config = dict(
    n_mels=80,
    hop_length=160,
    targets=['instrument'],
    fused_qkv=False,
    moe='top_k',
    eps=1e-08,
    batch_size=64,
    warmup_steps=340,
    weight_decay=0.1,
)
Rows from block 5, named by matrix and row number. Each number is 500 + 25 x the weight over its row's rms, rounded and kept within 0 to 999. All counts start at 0. Numbers have three digits each. After the name is the row's rms in percent of the matrix's.
# pw1: conv module expand (GLU, value and gate stacked) (model.blocks.5.conv.pw1.weight, 768x384), inputs 256-383
pw1.128 103:478489516476514510477485495496514472457537456503489533420481529524489533475522499583491510495517496534459508500471507475515489485490488524501477494504516516513480504494518449521539522457467462500492479466504515477511495480483480487475472487484500487512470514481506507519500485502462493501488526478510488472515471498486407512507508526478534481501473528506500503466485488504528503473506
pw1.129 095:478507487494495549513478498502533483576485503469502490499505488528531502458520467522535478487492512545512472538476512476492469483510551527492524528507486486523461478504481510502489516510490479478511514506462519460472495530471487452528478491462523558498481577504531560499527479505524472511505493508490464528458474522515500498527524523502511515524505499482513469536497521533534539481510
pw1.130 096:511486456475533507527454471511492497483474503465480505494497464481504481516512514534515513534504482504492534516505486480490507456490507523562510547462535501520515477556482527535501502511518490454498476502532521484534497457461495496514551491513512523460484497561478500443502484496486514489485488462498518492434527495514530462464568506535504532493465473498492515492499497486491485510483
pw1.131 099:487471509474528502494496492523480522544512477513508519565452490512526512516514462474505496460522465478500532571495466541496459507503501516459471518501497511465548534516535485499512498522558513512519502529453498504503481530505494489469526505534487521492490470506492457501482480485476536513537559506548510532504554494543481481513501491516471517463476497531530515476461519495461486517494
pw1.132 092:521468490478493498529546513483482490479453507500534483520501500492488496517479488488520439488461525498552487516510440522467484481456496509503520495516461470465529521489511513470504485522546512467500499481531505527511485490542464507510513496526505491479554491458529512504507470504471534514488483491503516509516474495539482482514484466526494503501493483530472512504512510452519538518506
pw1.133 101:505493489506516499487510531513497478526513439485497498518467529517509483511487498488451510476489463509495564485510498511552499512542473502466481520497478498506535497473514464491515462512477566470513467503459506461553496516513498526531501461531518538494490534526458488513466508504506507495475523497508534544525513441482476511516536491488522464545472471502484510495480467538462478471492
pw1.134 098:544524480492521510519510466494504488484517560467520502504511533452526492535502532471484451505499466529504449510467495512458453523487494499490518548520513537501492506488471517509508459486493474512549547472489528520485509478494521508486510522535467541509494503496488472488510509483486526472445506489545519542486495521468546483494481510502519523530517481470501487485513492487484473545473
pw1.135 104:490502504482498553503483476544510526521531476542501520511522481506477493470502483512490516509491537523509518515466498488513526502487469508491518458525483491507524473467499479508534479476492516547459504507452479497486462505497505466507483485467497455505545487519470479541496525533532494513504490462490505500493510481523436501529532470471506472470453506502475500498509486494523513496493
pw1.136 097:476463515521499485496540546465445515543501512483492499490474453510499522462495503475471503509526488511509518545450517470488489458496482513520511510489489499525488525503507527503525488533533472512481550503517505502452454491532551476500464482485497500543520501501523479507534473513536502528473524452490520503466490452479454455470512489508487476471455501486506503464483512492546518494483
pw1.137 093:498516538516522523493507469480507502528527484490520518520515445480502518460475483467539458516505523485530507506481493479498480495463555479479516494477525522508527518502519527493566498491500499511513479508492485517470479534502506506508519515499535484475481515436514528486477516504502519502520485495497506522489478539523557494508507478500522519432490515493523481459478479525509424484507
pw1.138 096:492484504521461507488471492476442488509535550466521468518520492469500503476449511467546497530475504559510504484486527484495493511461514533489503488494494499477488469518487513513481497537502483529517509504463506514444500522506493489499489509553524515484468514483517527498483530480503492459501486501478494504519526518499521558511538537513522559519489471537549485474473494498513482478512
pw1.139 100:442486543490487531473501489511470499513491516511515496507488476491471483484493481480509517486483517512496528514480500505546491529530468526488504533514469511535481496525502496468574524544510459484455454536529468522497461431548505457473488444489567462499499535490514532486511560535502531548485492500523503484468534464496463480538505498532493533467460581522486511485526492489455492501505
pw1.140 094:543496503494466505470533516509507464500495488519482509500485499517501455500458483489527503504501490482465546482476463516460477501512491477516455483463477479513515526536514497504500483469487520518508494492473479481526508504500530505500515506472484533499571517526520568501495508512480488510482501470516514512489518472492454509458478484481508465519523446515465491484488482484491518520498
pw1.141 098:521495526481514456488485513556458496523490547551468450492499494515510490488501481516500506520564515539496514492494493509484510473471496472527521450527472479526532496510498497474509512480456495545472505481493520515502462547485514489488468458439539459511487525492545504517476524528545509505478478474500473520495514501505535498538504538488483501459473521541513507466519481458503525465554
pw1.142 100:517519507466516462492556509480491521493523491505511502487522481505518487499484524491526534555503475505522522519525529493496511490484529490504526512526510497520485478490491536522530479460481477475527484501505521502516502526536461447509496502506497514491494505449487501497509543480494501437490517539469520460431501508466504457450525550530457493432544460545485496519488527493500473522502
pw1.143 095:507527475477520447502461495428487558499524479476511533506505471503548492462525535524509508474492464483472514502486496521538492508485479459474504522539481509463540518548510486496488506503536527504533519500505516485492475471494468488510493508516495515513464489499482460470522478481458540486525507532515466497512493514473514465497484510527438445510521471527490501466475507535466518461503
pw1.144 098:486481490488481477498520507506496559462481522485535490453522522532471556448495522530477512484494505497527528463497465452519489475494464474477514493497528497459524530517535494512475491509481466476528558498521525520495516523468446475501504538525480491518451511501472513506471506493488490501470442506497472518474501504511470500505493502490506468491523499485490468478528509488528519487508
pw1.145 094:512493473492492463526545516512479452431502477508494501484485532519504514535538496475519492506472425488492524478516517528491480506549522489496458465497493512491530500511524493507478515496519544518527461470495472495505495512516499517520513460506481526495538477501510512514482521491493515490506527481518513535519513466496505514504459483454518471474517452523521496502527490520504527529526
pw1.146 100:476524503499487527468522484513501503497426501485485536500472518481502498508503460470515515488549438513452548530482526479513495489494547500514512530500495514487491515477499499502486511508520555481518481537495514498497495511488514499479475456472496498495543478519499529517480520532516532541519524478501558505526533451465492514517522535472522495530506480511504508517485516489487464499506
pw1.147 100:519484479500527517516518483540474495515488494518502479537488483519505466477501531466561492511527484532441557491479481519520530513501524523480454504509506485499529520480505557480473509485503550520467525516480512511534531515517495498491474460481546512500549469554554520545490553528524536510537506439484487519509528480518479493496519484483501473490490526495458544486500449485508482495498
pw1.148 101:514473498534463496502474515492474531485495520467475509547483462540545547481444545490538527508530513488490441523499575489513534545487499505506487506515532494545513515488485490493522547523481479538494488489471512463434504505481516514481502530529506484509509483508484510539515541509492496478485490530488506512466476497468490480466518493517505534467512492507516504497483513460522485491486
pw1.149 091:532488541516533502497447527532491485509499503478478500534452503506453465525514457516534460545506522540505497541503511497537491509525513512496489490497497490551523521494482493518496524464507518507491510496478516459496542465484491569468514527492488531495509451543524435447486543486457570501487545467502554486503510471491506531479523501480488473530510511499455455477545457515497501521458
pw1.150 098:483522480537468487498492523506497555482517467496489509477541501533550448492455523474511499490493550489536523499503457485509498520554456499493473570469445476477490519514536472494496520529495517495449466512503517516505498521493518499493466478483542498488439493516487516471512516507506486523501524479505501525536450524519494495473524514544481498506490524506529500481480485508508452489468
pw1.151 100:569508466511480474464475498520545497518512483521514508492525487509503523543537483523514471505489485462517478482536540485498518480487527501531459504466517462491488461486450520550468466494522492486541534478506510484487535489481440515481489493481490487476497475515472514460487501502502484505546494529514515492519471531500498500465522525487461507533506476499496498516468537526497502513494
pw1.152 096:519482505547520515504493505483537515494466530485534441519496488524465515477464501471519549512472516495475498503463527525507502514481543473445519517526468470526521451470495523524530496499474510494487457474459529442475480483533474476487492524518524499513513499481504496533523556536502520493519500490485484484548571493489510479519485493492489497464520480508518466444500508469517505471480
pw1.153 099:491513464514506525483490429490476570535489510481536496551499492464474500520462505488491477459460458517509516468484443501508521507550511516446493474516532531515525533556459460474472476501477524477487485492524518539553494503502494499489485524539533526541449498509491504463516520513470529510501492524514509484481479471501502459511514533479557521538542498482488471485515491515497498539532
pw1.154 103:470476547471472496497479484484479546508490521517474413487485509512524487480507490439484491525505523491462505492469512496519537492528475549485486488509468523536500521492509497492494503487500466475478479487482484477511473538541478499512506508456541463509486519520520505592490521548489450513476536457503456528516501451498481481515480480482531494503485525503500472466541482473508480513500
pw1.155 092:473447529541482461517527494500495501486505492503477485495510528504482502495508482521490543493464487485477547498528497526557506499520485524473459460509471463499538516495528497526473514492492547492500518503467494526456446513521519503474524481491489486534514476496484523600505522512461501548510463462526475475534484495514426515481468506495491494486486465484476485483508478527505509504514
pw1.156 098:518521519515484528530496493482524494516519472506524515492500456478500490515508539546530471482474507489524481475510515496489469491460520515526544517507497508472466509507452486539512481531487515517483560525515492552491514538507459452499481514526542528511483456481483489480506509479525521463502501546481544520493496491481552499510490494482470531516522492480554523523465495471529480491442
pw1.157 103:484491518495523509531479509524525433470482446488489476489474470494499521479486483506505463520516495509463511514536473488496476534482492495502536543511523511497478496522499530511530476533462533561475481499475525487509499523483508484488509466477505464461516523451541511509509511483507485500545507538492573513509554518522476505491474453491492522437499506480498534530468510504507528476493
pw1.158 094:496500464499517469509525500507473523484515496496544535512500471532514509519535483497506486483531498495547523485496520531489498436452473502537491472514517510526494502489490528479454464522534501489508459552535492507484497514505475506470484528564468504540517478541476468494441499500499507530469513501528506535519512477477482507515474493527502501508556454507490503516487469494471468501484
pw1.159 105:507524488500468533511439535517497515470479473515509457513461515511526454444497537504519512492524507473530501441500510513491522549524500519473524495507496483530489500466475489489498530495523485486465505480460529500486521530482525489484495468459510480458498511532526516494534513495464427451531465486497478535510489495483497536483512550532471493514496511511507499521473492523497496492541
pw1.160 097:546458502507488486515462500472517496494484488491460475530511532442504524483530497508472515463491463505509472490523525456511548501517551512492516479511492446494471495498473493537489513505523470506514505467481511478477488514499498503514496478494504479473465454489508479512465481470483486470526508494507500503479515519519468495488490526521483504492505461465509463530517527520461481515505
pw1.161 100:478478478513500556502522471524511439511463513520525493511485480457512482510507490498512523453487495479506528565506518544513499456505469526492527462546529512531556473489519502539469455524526469503503493484510471496509504496539516497523535461482534527489503468520482480505484486516506518491503480499540483484481476491541511481470507507473455541536531519471484494453518527487480474511495
pw1.162 104:510497480491501481496501507518458510501488492500484531520502486513451461477532476520518529466529497546492493550504474469543521507465536501510467506511570545466512507462496511492497509490534512476489472494502489498511498471441522510473506492549517498549504484535508464494462520502481481460508471550485521476484490526450521453514540512517472481491507502478458475507536489493439479502523
pw1.163 099:503474504505511516486484480524485518507475578485532530533477470453450513486531481559549490454488476498486477532458494491480517470485520498494511520525539499495465472528526484465466533541509460498529488490498498549501532482487484490481514510488483533546498477516529538508520518490531485472495499495513477520471507516472490488547514530523505526459531487532494467473517523514472499438518
pw1.164 101:485523533518500523498488506531493465532465515470481440511544536489496509525474502458503529518523480537500495507519494552497509470493537457492517540519449551524485470487500521517478481537536513524515479523524522491497468508544535473529489491498476496539512524483510483479495507544526477494468492509494497530474484504550483504478491476506524554486479494499479525522455491490509469556492
pw1.165 095:452448476479460484502565473503489537510521489453518499510471459504475510509513449474525488480478476537499550520486470501499480490514514483464502515502495455485547506521535539503445475514538551541517531527523485540532514527536491466513530501510490498521514499504526520520506485501457534514457531470493508562487533450482525529528468500467502491471522511529503523493517482463540508541527
pw1.166 096:500478512499527542465544500504506531511506559510481506511543524508510471503471489462511491480485536503499466501473507490475468495484532545476469506470501495499488525540525495478501551492498462504492469499462530491442495541500485492494482453442500455527522487501557503562527482524519504481466507507474518497553533442484489524494522514492495511494453546471464529539510474495562498487493
pw1.167 095:514502504546502464545487503497503455540522495476495497513462530518537510494477495478483509509497500479487497497489503505507527503540508497482500539490495527519478526493484523497524499480513487513477527513486502501534501540519528533442508485424528472481506504476555507510470550531562459500511444508448522470495525513530523494458556502494514521503504517455537511520509490513471497450510
pw1.168 095:555492507546512542562458512497495477501477479499494521474525498456536483498527523482528459470541487509494498536556498486451510515464522472504538475486514525478491562485477517484500496497509449545469498556509487516484528478498470512465518550508521534496492478472497460501531493488484548455488521527469496496481557481495536506523501484532450507506504495509529520496496530495456512497490
pw1.169 099:490505480517511544515434538493482493501519499494481457496554456487500472451494472488493509487500545510505485542506519524483469501480500503495504464521469502557516529519509487483489485502519473533487519529520463512483500472485459507471493471507472485524502478523471511493499497507482512465481496491521462476472523495492513452466498471497497513490536487538479535484484493505513488531506
pw1.170 097:497496483463476518484473535498509477478497561502529459499557489515483490462483526464514540531497536480496459511524592474464503492474491478497522512501479500500483528480506519478512486500494457533500491551511478516461543502504477513517492464501497451533470537454477499553518510511503511496487501527537485451503487500544542469458479473517511507492510495500501505521485511435536471511515
pw1.171 101:547523485465519502489508525508540485500493477508497509509486476468506554508520499497481488468533470465453496501557496508454474498440517480551533523484505470490465492514494482539482461497516503529503529494509499520499553510487497495512542517511491508491465494492526461504480472463513465460519511497442530537526487523478522479493496459513495525510531465506503503508541515504484524501453
pw1.172 096:467500478556478463492512494524516492472511510515512516539467505492474500553500543500517483532519479535518545531501541522511498478492495491498480467521480524516517514496467450518478511558482519500506476489521502452534527486445486523460490489496495507512536477539467504525535546500487505483494532422479505527508481457525488487509483510487492504539490486544495484476493469486441481529481
pw1.173 098:478468505536532518527507467509462475539500481484494523536475502494498488490479509474517491492476556548467520487492512523481489495510548527512487508481489511539489502496493491506449521516517494495468497491460467434502504553520477474507502458496533526541503483494547510503467529521511533451529516474498536488473537499527473480541513520505508526511491513481497499507466436491483491489510
pw1.174 094:528501504502501510477471468467450520521535490550476485530474493483473453522478494487431456494515518489495534505454466488478526497564482483473502486527522519468505498498497523477462537468491485455537492497465521466542511478475515508503513503552485510525497485491527485500485484490453538524521484502509492472491500521506505501544500535518472493498525508528480473481467500519518477502530
pw1.175 094:486496522456489508493468512500499522453498513469533521542504521504505559482486499528465474502501556462519529531471484476483513508495463473465499498530508502458445495495516477489498504507460507501506510540503495507516478530487458478529503524492487511548532509467544502511567491482508602505489528476486484458497515506499518502548455505502489533483505505535508493534493471489470497479516
pw1.176 098:498529541468476492474492481540492505500484493540491483456485522501465512494498501543537520476498554514507503504526520488536458522485513466504464464494510452445500508515538468492497472490477508480520511457470487534455504518477463531480470533490491472527515463508497517509511535503482520518515497450482521492529485483460498520498489483485509492491495489507474480559517513556507546502533
pw1.177 100:516492486516506530490482496431502513511489511452515482559512466468478498518507490540547493460484480510491517467477509537502530477488484521487542497469513499465495489539455471501496492526516523506527495495511469537502523500478484494515517493530519513490475489513490524461512500499492502496479472544499529467449518506519533452490452513499476487543506492459517496496521504515463487468518
pw1.178 098:530519437520504476522476497466514528508488472453485501511510465456496468533506529492493449531510425485485480502484505464493515489456501483483510511503504550505463512507476509498479473460518490492506516532525499478484508463498473493492487489491542510544506502525520460438516481542495496471491513543456510525472489487510499513517518549546515527502468473492489466499430515491489518516464
pw1.179 097:523511490500474472493478506496508523469532468492502484529519489487488513533533517475533482500468537468543496489480485494499465503515480445447499506505509506500483483522521508519487472455480507498562484475504473500494471485532506484480442507488517486474482527480478489509500478462464504492478476518527489535513502516573562462471475471522452496478489454506504564477507513544510530459508
pw1.180 102:486526483517560522494474510449490496502505502471506509529503513488484484483564505537528530484474477481491471516491503540490525469518540556486477493494529508528482540546475514462457483511508505477508510509513474514435492513520505497506528471493496479520514457454493490526479513554546519520483519487486470491463467525531503519508505529520506542452524489528463478492497495483472473471511
pw1.181 099:484479480498476565489489494466461439541543474508488484499508508476472469496457467438532515494504487534482496515509483491486442503486467477455499452487463511508539506499509497438529486521487529543475498486486512473460501507514475494517517511468532487524565482518496546546499521519554549524496505500478472484537512483518521519497484481472495483481492508510474489507480456459543520518526
pw1.182 097:489513493475448487481526482549551475477478511489466543485437506480497516496512521518499469503514460510483511524503482509533475505521502496471436459512500479497462520529512536497521525542465544533524480526505476484542500524526497507505483523504527486518492504458514515455494520504494488516542523487462481506466487499482460516539480491475501461509509500495514502509512441509534525473498
pw1.183 092:520496459508479506520513528525506458494492507455546556498487479504520497524501484483511514479551537523491529543465476493527481519515475490490518502486468526520549494507476506512550536542502520487483464517455499521563495506546519485511498495517513513519498505510483478554535481496477513503523523511554534497474498528515464466504522484490509504499494550505525515563534458545484511437508
pw1.184 096:463491501483519495471486454486495450490511516529480498495494510449491522503539456454499556525513495549526488492510521483525487481462502457522518466499481464510530460472503486492484500510498538525519484514497494492452443482480456523486494549499475517529487503535495538492498510514478505549502477511496466490474505476484495507531494483503481460495547489509470530499492494491496506528508
pw1.185 095:448494483477513495508525488491502504536442502534534508483520473514511490509492535524460476442484507523502547483488476500485509483524453524507502524534503504461468516508543521529490479461457516493471501485541498529543477482531465449514508527490513492509470506548502483525574477527502516522493519485531509500520510491475471479492496465493459488495466485503485509489477544468505464505518
pw1.186 099:470531532516502485493533558509500515450525504492455486536498508465485546523517493503490483501451524512483532523512475568493515533455463481469522504498498458500535480476472489500499494451439518553513491513479454523511498519516486513513470484503495470507539523480534505516478496482505501473468490515475493473460481526522478502453488477513490465510538513493519471466492502505474492516538
pw1.187 096:528494509474515520493512531547536512534496488499492519474504481513521530440525520520497507493520520518496517524404459468526512506544424498497483500517472449451465539487498540503524502491512519507485517539492515459533450496501506439506508447456528464480461539476517497513511470506491492519487529457492523500505535486491498436509450467513509489489468560494517540525497485524489513489506
pw1.188 095:465451509539488530499451460569544482501503518511446428503518529466468541469472487463509525522534538488491489480466523483498501515520534471454448474474487525506504490464520491525498482466523486461500453473499486497453475519477484484504497501477458460518500482483496548520521510487492537508497541479542509517565530482528464517528513494474522482489499499530471487514515470503528499493560
pw1.189 099:533530469487493518517479522468482503562483497511513468476520497442498482463478548497538485497505476548526472532507497476498511492491502467492501540484496519496488490503476476480491522535485520498485548510504488504506505490513515537459458526533515545496495432512517473414483490486485522457527530505502513535461523483485547521492489559501477528493493536534503526475492481491534509503452
pw1.190 095:460522504468543530498501512485533536536500492478493508525533510488536505505512482503507481502491448515469537508494537469503509458540515487555456518497453462479493487488489510533465463525496525502512491486519507528495520461546534489530524513519543545477541495519503470498521462529490456540456500501545499489492555507519489471492480488492500530486495474524516477518515486480479496525512
pw1.191 096:536530483483510461491524506487534538460515527528479532444535488506516497486519487528446506507510522472543506468500498495477532524498526512509514461545522485451523464498472516510483493443458457496520518503501523502516516482452518489503486550538488530487495505530494498489532504457487506484533495482514481503461448495464479469470494470500510500476489498508525534523480470534524496502483
pw1.192 096:494508523488487483502456507508515533487511542529466485496483492515514492499523525500482500522531556499482482500512480484479504512473464489509470501468497494494477494530486511527499495459507450491496468496497531476512489484504506511471493492435486461541493531453493501520495527476503482493556463483473502497523501479463460480484466467513513460493477489501518524542478515484508543486546
pw1.193 098:504499536531504482523448524521526487502522530501465485495530528497514467527496470502513472529489498466512447500544510506482523504517503455480499488495476477474501471412511503494526506520477509547493475498488502535459486554502509516474516494442520433484498497440545507522478521482509491457519450524467482444473536511471498509484550494481489458507546480499495509515482502511511478517534
pw1.194 097:482518482495532525490506526509464514513482517525520481507513476491497499469514500518485519493529493470508478539475527475497520512477514521557513475503533535467519466484545558477501484466471460484499504521544480524481443515498518489556493467487518467522476520504473564487532485503538480489463513531490481488515495543492509463476461530518507498476474460514490525496519513471496508480474
pw1.195 097:518504564474489496521500505475479504490555526524454539522494470519540508462491572575485501492522511479522468528548480510501479493497499505513489491441514484452468504499509484474518507547476515472484486485537493517507499516520528461492481504454513520480483505464528467495493460463483520491498491553504486510521489509493479488526492447521491492496495488486463531500502514534470529477496
pw1.196 097:548512528535540488549490540470455508516526515509489503528536529465523509533525534490528490508494565462537479486507497491461543526508523483509542525570520502491528500552501545477507509506485496513490431485489512480479511481478501492498492484475564454492485521465480462506481474516496491478523517502494490510449474507488507479507528500541507522528498485524489513526505496509450516464449
pw1.197 100:539497463500506498490480540478511444500482474499520484582500512489543484503486529487536514486478494505488522493511506511512507511506506487513469544532488469481491479516467516537499468511502517494586501526511515500468531486505528506490498481484549505482529527489520518488488453496529477483488486547512481484502527469507551508489504490541480550528503522477473517512465495497500483522529
pw1.198 100:501541444544498524505486491497453447543504454530529479532524515501497486474453497491507534479453531487482493517489515540502536453478503506499481512486483470492497507497496537515498535506474472478498504487507497483460490482506483500511523517533529493502512485495458475496502476511493489477504493552504529491493485470459528459517552550514530534495527529506504498526531546538500511471506
pw1.199 102:493498480506468463456483534476524553444496477488506469509452493521482528463511532559456524483495501497498460466530485478506531517531446493494490467489500479457489470499513469516508478529498518523506479508480522497476472506517475477521471537494474519504507503555479506530503531490503489470522540520490502532479471505474520477480466476481510506488500463489497550491538503482544525502510
pw1.200 099:484505532495462510504484472541451502500469515505470470500502517520488490486521488461482512490476491508495495489490500495527542514534526496489507492512506472483526480483565482485483551491504483442457462491478527492519503526518539510502527477467513513539489495479499492519461499530509468541497486475478486491528502464529461503544529513533504490482439538498464484519514504516501470470517
pw1.201 096:466457542498529528500467503463493518518498501465493467542461473497501521468464481526504524490495496471494503552467477509514493515471486485461513487506444459486585489548532516493486511523509509518458486492474478502487487476509507474487541507493548471494499473486551443494503482529492506479474540504523461475511546477517512518519512518516465552471507506507478533482488503481456480454496
pw1.202 097:477465483499498449502525472521480510490511526472481546484523496528486510509462502498492524525528510549466529499495504464515523517508522543481494506527507485493497585531527470483521540532478480507472505535512533524502477500496532522517465496525495493518484467512506499510501525566535486522519500488463509510548477450538452548528504486486527523504453495527514520478493490482548528512506
pw1.203 099:502498529519493485489505496489488522524501506553457520491515520482505454511566507479505526493543529492487501529494525507508517484498493503505531515505485511491506509498476565522489528507512469490448477452492483508523496493511515494465470481465533466517482510498479487504468489486547496517499465479487462458528508505514457513488537500504524508513448554487492502481504460497511500511498
pw1.204 099:511529525478497476522525517463470484500487473527475529538505480461490516510539534557518487500515514487541493453497524439528513523496499502503547544507535496507477473529500474517459478474553480501483510499515501507476481489457475493475546528494493484526456505488478438480502519488472528459515501528523441499451513493458468473518525525497464483486470479503463503526455501519482520522505
pw1.205 103:474489497459510503489461485467509449493495525534484489485504484472480541490486500518523534517532541510556441513560531469509465523449534437498536450498512485540519504472496474476523491521490510502463503496514493476471505496478464508484505506480504455521496521488516516469482497442509507494489520533461509518488491496496480484511520526508470490531510495442530516530495476535495498517512
pw1.206 096:489514503502489524514488498479531457448519506507515506560496548467513520493482503474490501482493507493537489464492479526484516517465487488539528501497507468473521488495471543479494489523501492522496491503513426497474517536464460519530513517512519490451482514462476484480486488441463490458501482509492557483529497530495506533465500465513444485513499478483513495520521521549441480530519
pw1.207 100:532519520471501476508529510498487487483531496509523505530520513462525522520524510486485457517489495488496497479521514465481471506504484481496510480471538457470503447504474505498499500491503487543530489507547490494511533502509435505490509579502476500528535503465473518494510490450514526489521483514484512507510481523483583486461477499514484497461526488506539487513473552526469501556491
pw1.208 100:476485534507479504511446530518468497511501513490496510535482477496494450504478464474512541510502557485560485503518528489540485534521468498492506490533515464515534544514507492460509529479543558516508512483492540458499549522505489486464481484475471515496526491475498480536532508447506555487503530528514487432552497491506505511478552505517494509522543503489490547534481479489528499492518
pw1.209 092:506516476496526488497440531505508464475553513499490485526545451493485494502492469529503507509499534468497460516527518514439486504506476478517521472547480493524485489482521503508463529447479463529504522450551485483483531484465469490503552542523493480492489484457504457468486502507486489496507553534481502555497492529503528505464545463485457539487513496479520481510484552472478521479480
pw1.210 095:512514513475477503496496519491507554507532516514551521488509505480524490480500513538465531504533492528499481530478462466479470512488465514440483487501503467474464526493484478506507478536487472516500490456505476510514477530498509496528514499462528472474456522489506469481497467487492514500486469481529485570499505511487493487538493480494508464469496511505475502524519482562524522465499
pw1.211 096:525478485482494429492544508496504538507507513479493501445502490525529499506477466545486499463493489478458508514463463488492519451508547531536502515444531493501541519499484522501493510468520519467529535470487536536526509518524514526480544559549515489512514508499499502483526477515524460520527512517487490468492456523505486521510474500523525519469494499461559525514461550497463513503509
pw1.212 103:526509501519472503494491533523514452509480473567470507510517494496535510544494533486482513514503456478526496499517519497479500492508535470523487485504492501480476490463489488518516485501477488513521520496518508487512530475525513520535474503504456519477544509501481500442503476510518467486523513493511545518551524523505503484495525475468517533512518478476529490521499513471500518542485
pw1.213 100:479542506473444464472499516517509509489479488479519522466540491532510479503503502507486448492492445536486493493505476485544501504510499473545474466438554492486515501467543461537539519454472482507480540501486515502503525521468515499516450551496507500477502500479507524470517542498481487513478517497514449493482475490484482495529503559478548488497514477519527433541532478494524533557540
pw1.214 094:542488518519474477476502450497506513460462502500489512500527495488534489442535464548457536511541509532539521496501510492513474482512474509526461480503553463492501524542469451493514486480510548475525507493490497521479507540496482476471476546498478532470470483537477508478513485488452503527519503519467507506472495526480496526462502540537480480527501480507473504512539515487485513476503
pw1.215 098:537499528494552510465527503452474466502531481541500440506488455486477506532535512510531474509499525505516506528523538525495488526528469496482526493492556522483546474477543489496482499487539479458486495512512459477487497486490480517475474534486478537537470444513466479515519509480439543500512471489504499536482462514469517473521496483502490485498482492500535515478490527519456500502503
pw1.216 098:461527495466504549484460589494496456457512463509514519495520488515496512520491500499537512505485554505497503519531485510454456511496536495479519489499497494549493524497503518432514508484492506525504523523492494498481521509516457467495503531505481454544512508483516531493511506489526495494523514519483528504482505475515492473531462473516550490500504535496552503485497478541537507481506
pw1.217 098:497518499565524493509487467486494492498460491499477468507503537499473480481468462490500557537493437534461499536521523508518525433529497484530484478541458510496506488461474473498494527524512502531492507503491508533475503494486492529485519427499461516518524494537451509520485554490506525478464516498515542533519497525518529482453523525498515500556486468485504451516534516504521508511534
pw1.218 100:505472493478514499459527472485494495529449543513486514517499449497518540510489502477498504498484477519492526470468495509507488503500503498503515483477536500491488483509490554542483442507484521486511557465544514530496490445526533486522532511520506506546463534475486520459481509512525501510490521494507484520488469518586512520527500470479478531495484456471501523506496496494505486545499
pw1.219 098:481486512530485534532472486539506521494495487461466538508500499530506473485460501481494528522478551532511473478514502530494501507462537504481476480493464526539473468508477502504548501492520467502501486525478508491469506455481519503492495523459485522528479535502492514457464474478476483466496534554490498453474509472473504502471545554481457559532511524510530477504510466527513484523486
pw1.220 095:522515505535522546508473523485483505489444455463501540474480508471523514504486499527477553469472478513484552509529536523550540510496465499530487527480479514474493491497467458530496473486526527497505486506492498480513486465483528509527502474492458515500486471533499477492478495527524478496477510473524478514489489493453449488473504528469530467537527511546454518507559528531498499479474
pw1.221 098:503517511470518511485474475517482502538493503526483532527521500435524504489529495498496537478490524516498507503519502490530529484474492481466514492518495525489432452523496468484504546524511467503524475509499502478461520501457496480495530520501524547485497472536540473434500481498467512499475499515484473500482488480526495473512510541530465490488513509491490470511520483516453499520478
pw1.222 097:521495508506469484503488481490517495489510534541500503469467497474564514461462518537535487463514511550508481517491464511501521548518483494449487475504457462527479531548518486460552495547502478498548525504466514534482496559484460500512488480493484488530479551492518521521496514431511473490512458518499489459524495530483512511538514529540500520476550514527544511498469524514539538507496
pw1.223 097:535549468560526513539486528477528536487476536495490503507518488455501488533527495504483500479525481524547466513521516500497530507494537476516502498518533478501479466532453470485498452462496479483513474474513525524473497460484522537491456531507485483466483495503498467449482479464479495455513485509520469466463432517477547504482489498512486510535490471477457428522514509489499508509500
pw1.224 097:495479513480464539486498478449520503536460478541527526524477527532491503455511494501496529474501474498519514503492503524551506502485474511525492495491497533536530502502548492547503479470510493488465463473476496532496469506535475436489565465512455511485505499543529490514491475505479494510438541478525529510484525523526487460488515510492486443506495493496511556499472491490487501484511
pw1.225 096:528525462475463559456524520581495456512510516496526545479509530530551495488496530535496480527548480506534522492452513450486478526479482501514481490467514530529458512452504534526527503505483482524467500488515521514503483518456528536499479516499518474466505511473514552460528546520535489501491494547473495487497501513510506495496495494494502444507532464497500508570473533462512531494487
pw1.226 101:469489522488503489499499457492481480506524465496519501507517468496522470484512481500556478466446520510526484537451491494523517520474475511436519456530473506546498581556533530469508501518513464530542474526513500563471513501488457532501512532492538524523454493493516471535482505518499561507490525569533516512519509464480507477512499479518473495452506511507490525502491537534471539484476
pw1.227 100:474495522490510441479493518558503491498463485537517493494478483536456523503494494478521522491526486522477486509512514473500500517491468466528472479474481515557535468478527502469505511494510488495510479492475516491473509540456482572486471562487458529481527467523520537457491507512474521506508497531482524484546517508453473528519492492481507512485510486566495497489483499476478525520509
pw1.228 100:506504529491460503495482515536549460526511487463485535505522522514499452491513538531476507507512488513518457481521513535479479511494511490522488527484506486519505511501473497494524547515483509521476483497500501495493477524503524512520502478476521503518448502467505512484513527491472463480496475506485513488495507512491452494472497478490476507534512488495551481505527483503512495453493
pw1.229 098:527492486516497494474491543454556450447500444481484500540458517504527514514487495495489497500451501532503511494493492492483522532499499483531512509507494462504542500536489536463485495563501546569492527505469519529490529530491541523475506509492485476543512530453572489518481496465510493481522473512500535529493497492489494498490500498517495500527495506497538491501459463520479479478511
pw1.230 094:464492511505466489495517472528514525449491537473508525483543487541408517473506500510515484487506475490494499508503497533478490513451470464520481433468492502526506497481507464518542480515520497501462509496467492501464484485490480495534492505428498503509500502483490497559535514489509464511464510514435520482496510471458478520495487466481525502532503479555477478500522526469551538543542
pw1.231 099:481509512532457495490509524529517480435481504492495471477461498534503492545484503470502520543494457464542509456520512488526513481480519457500457485509476477522509528441500472513524499454486504501514481486523475490486496513498502541511503525508456495530519519517474514478513506522534527496554519487474516493518505480506494471490505492471522512493541494528486454497502505488540524535518
pw1.232 097:432458488492559529515513537493471491490448532486478484499502508513496541494528497499445484479521505487510484533474441517494471465500492480484465476535458508459504470494524518477499473537480493493482502522522475486545506516521496555540542495494541502491539503512496548496530471509532477507436512475526493504533524489515520493476479474499521515503507501528518524528499486475521433489482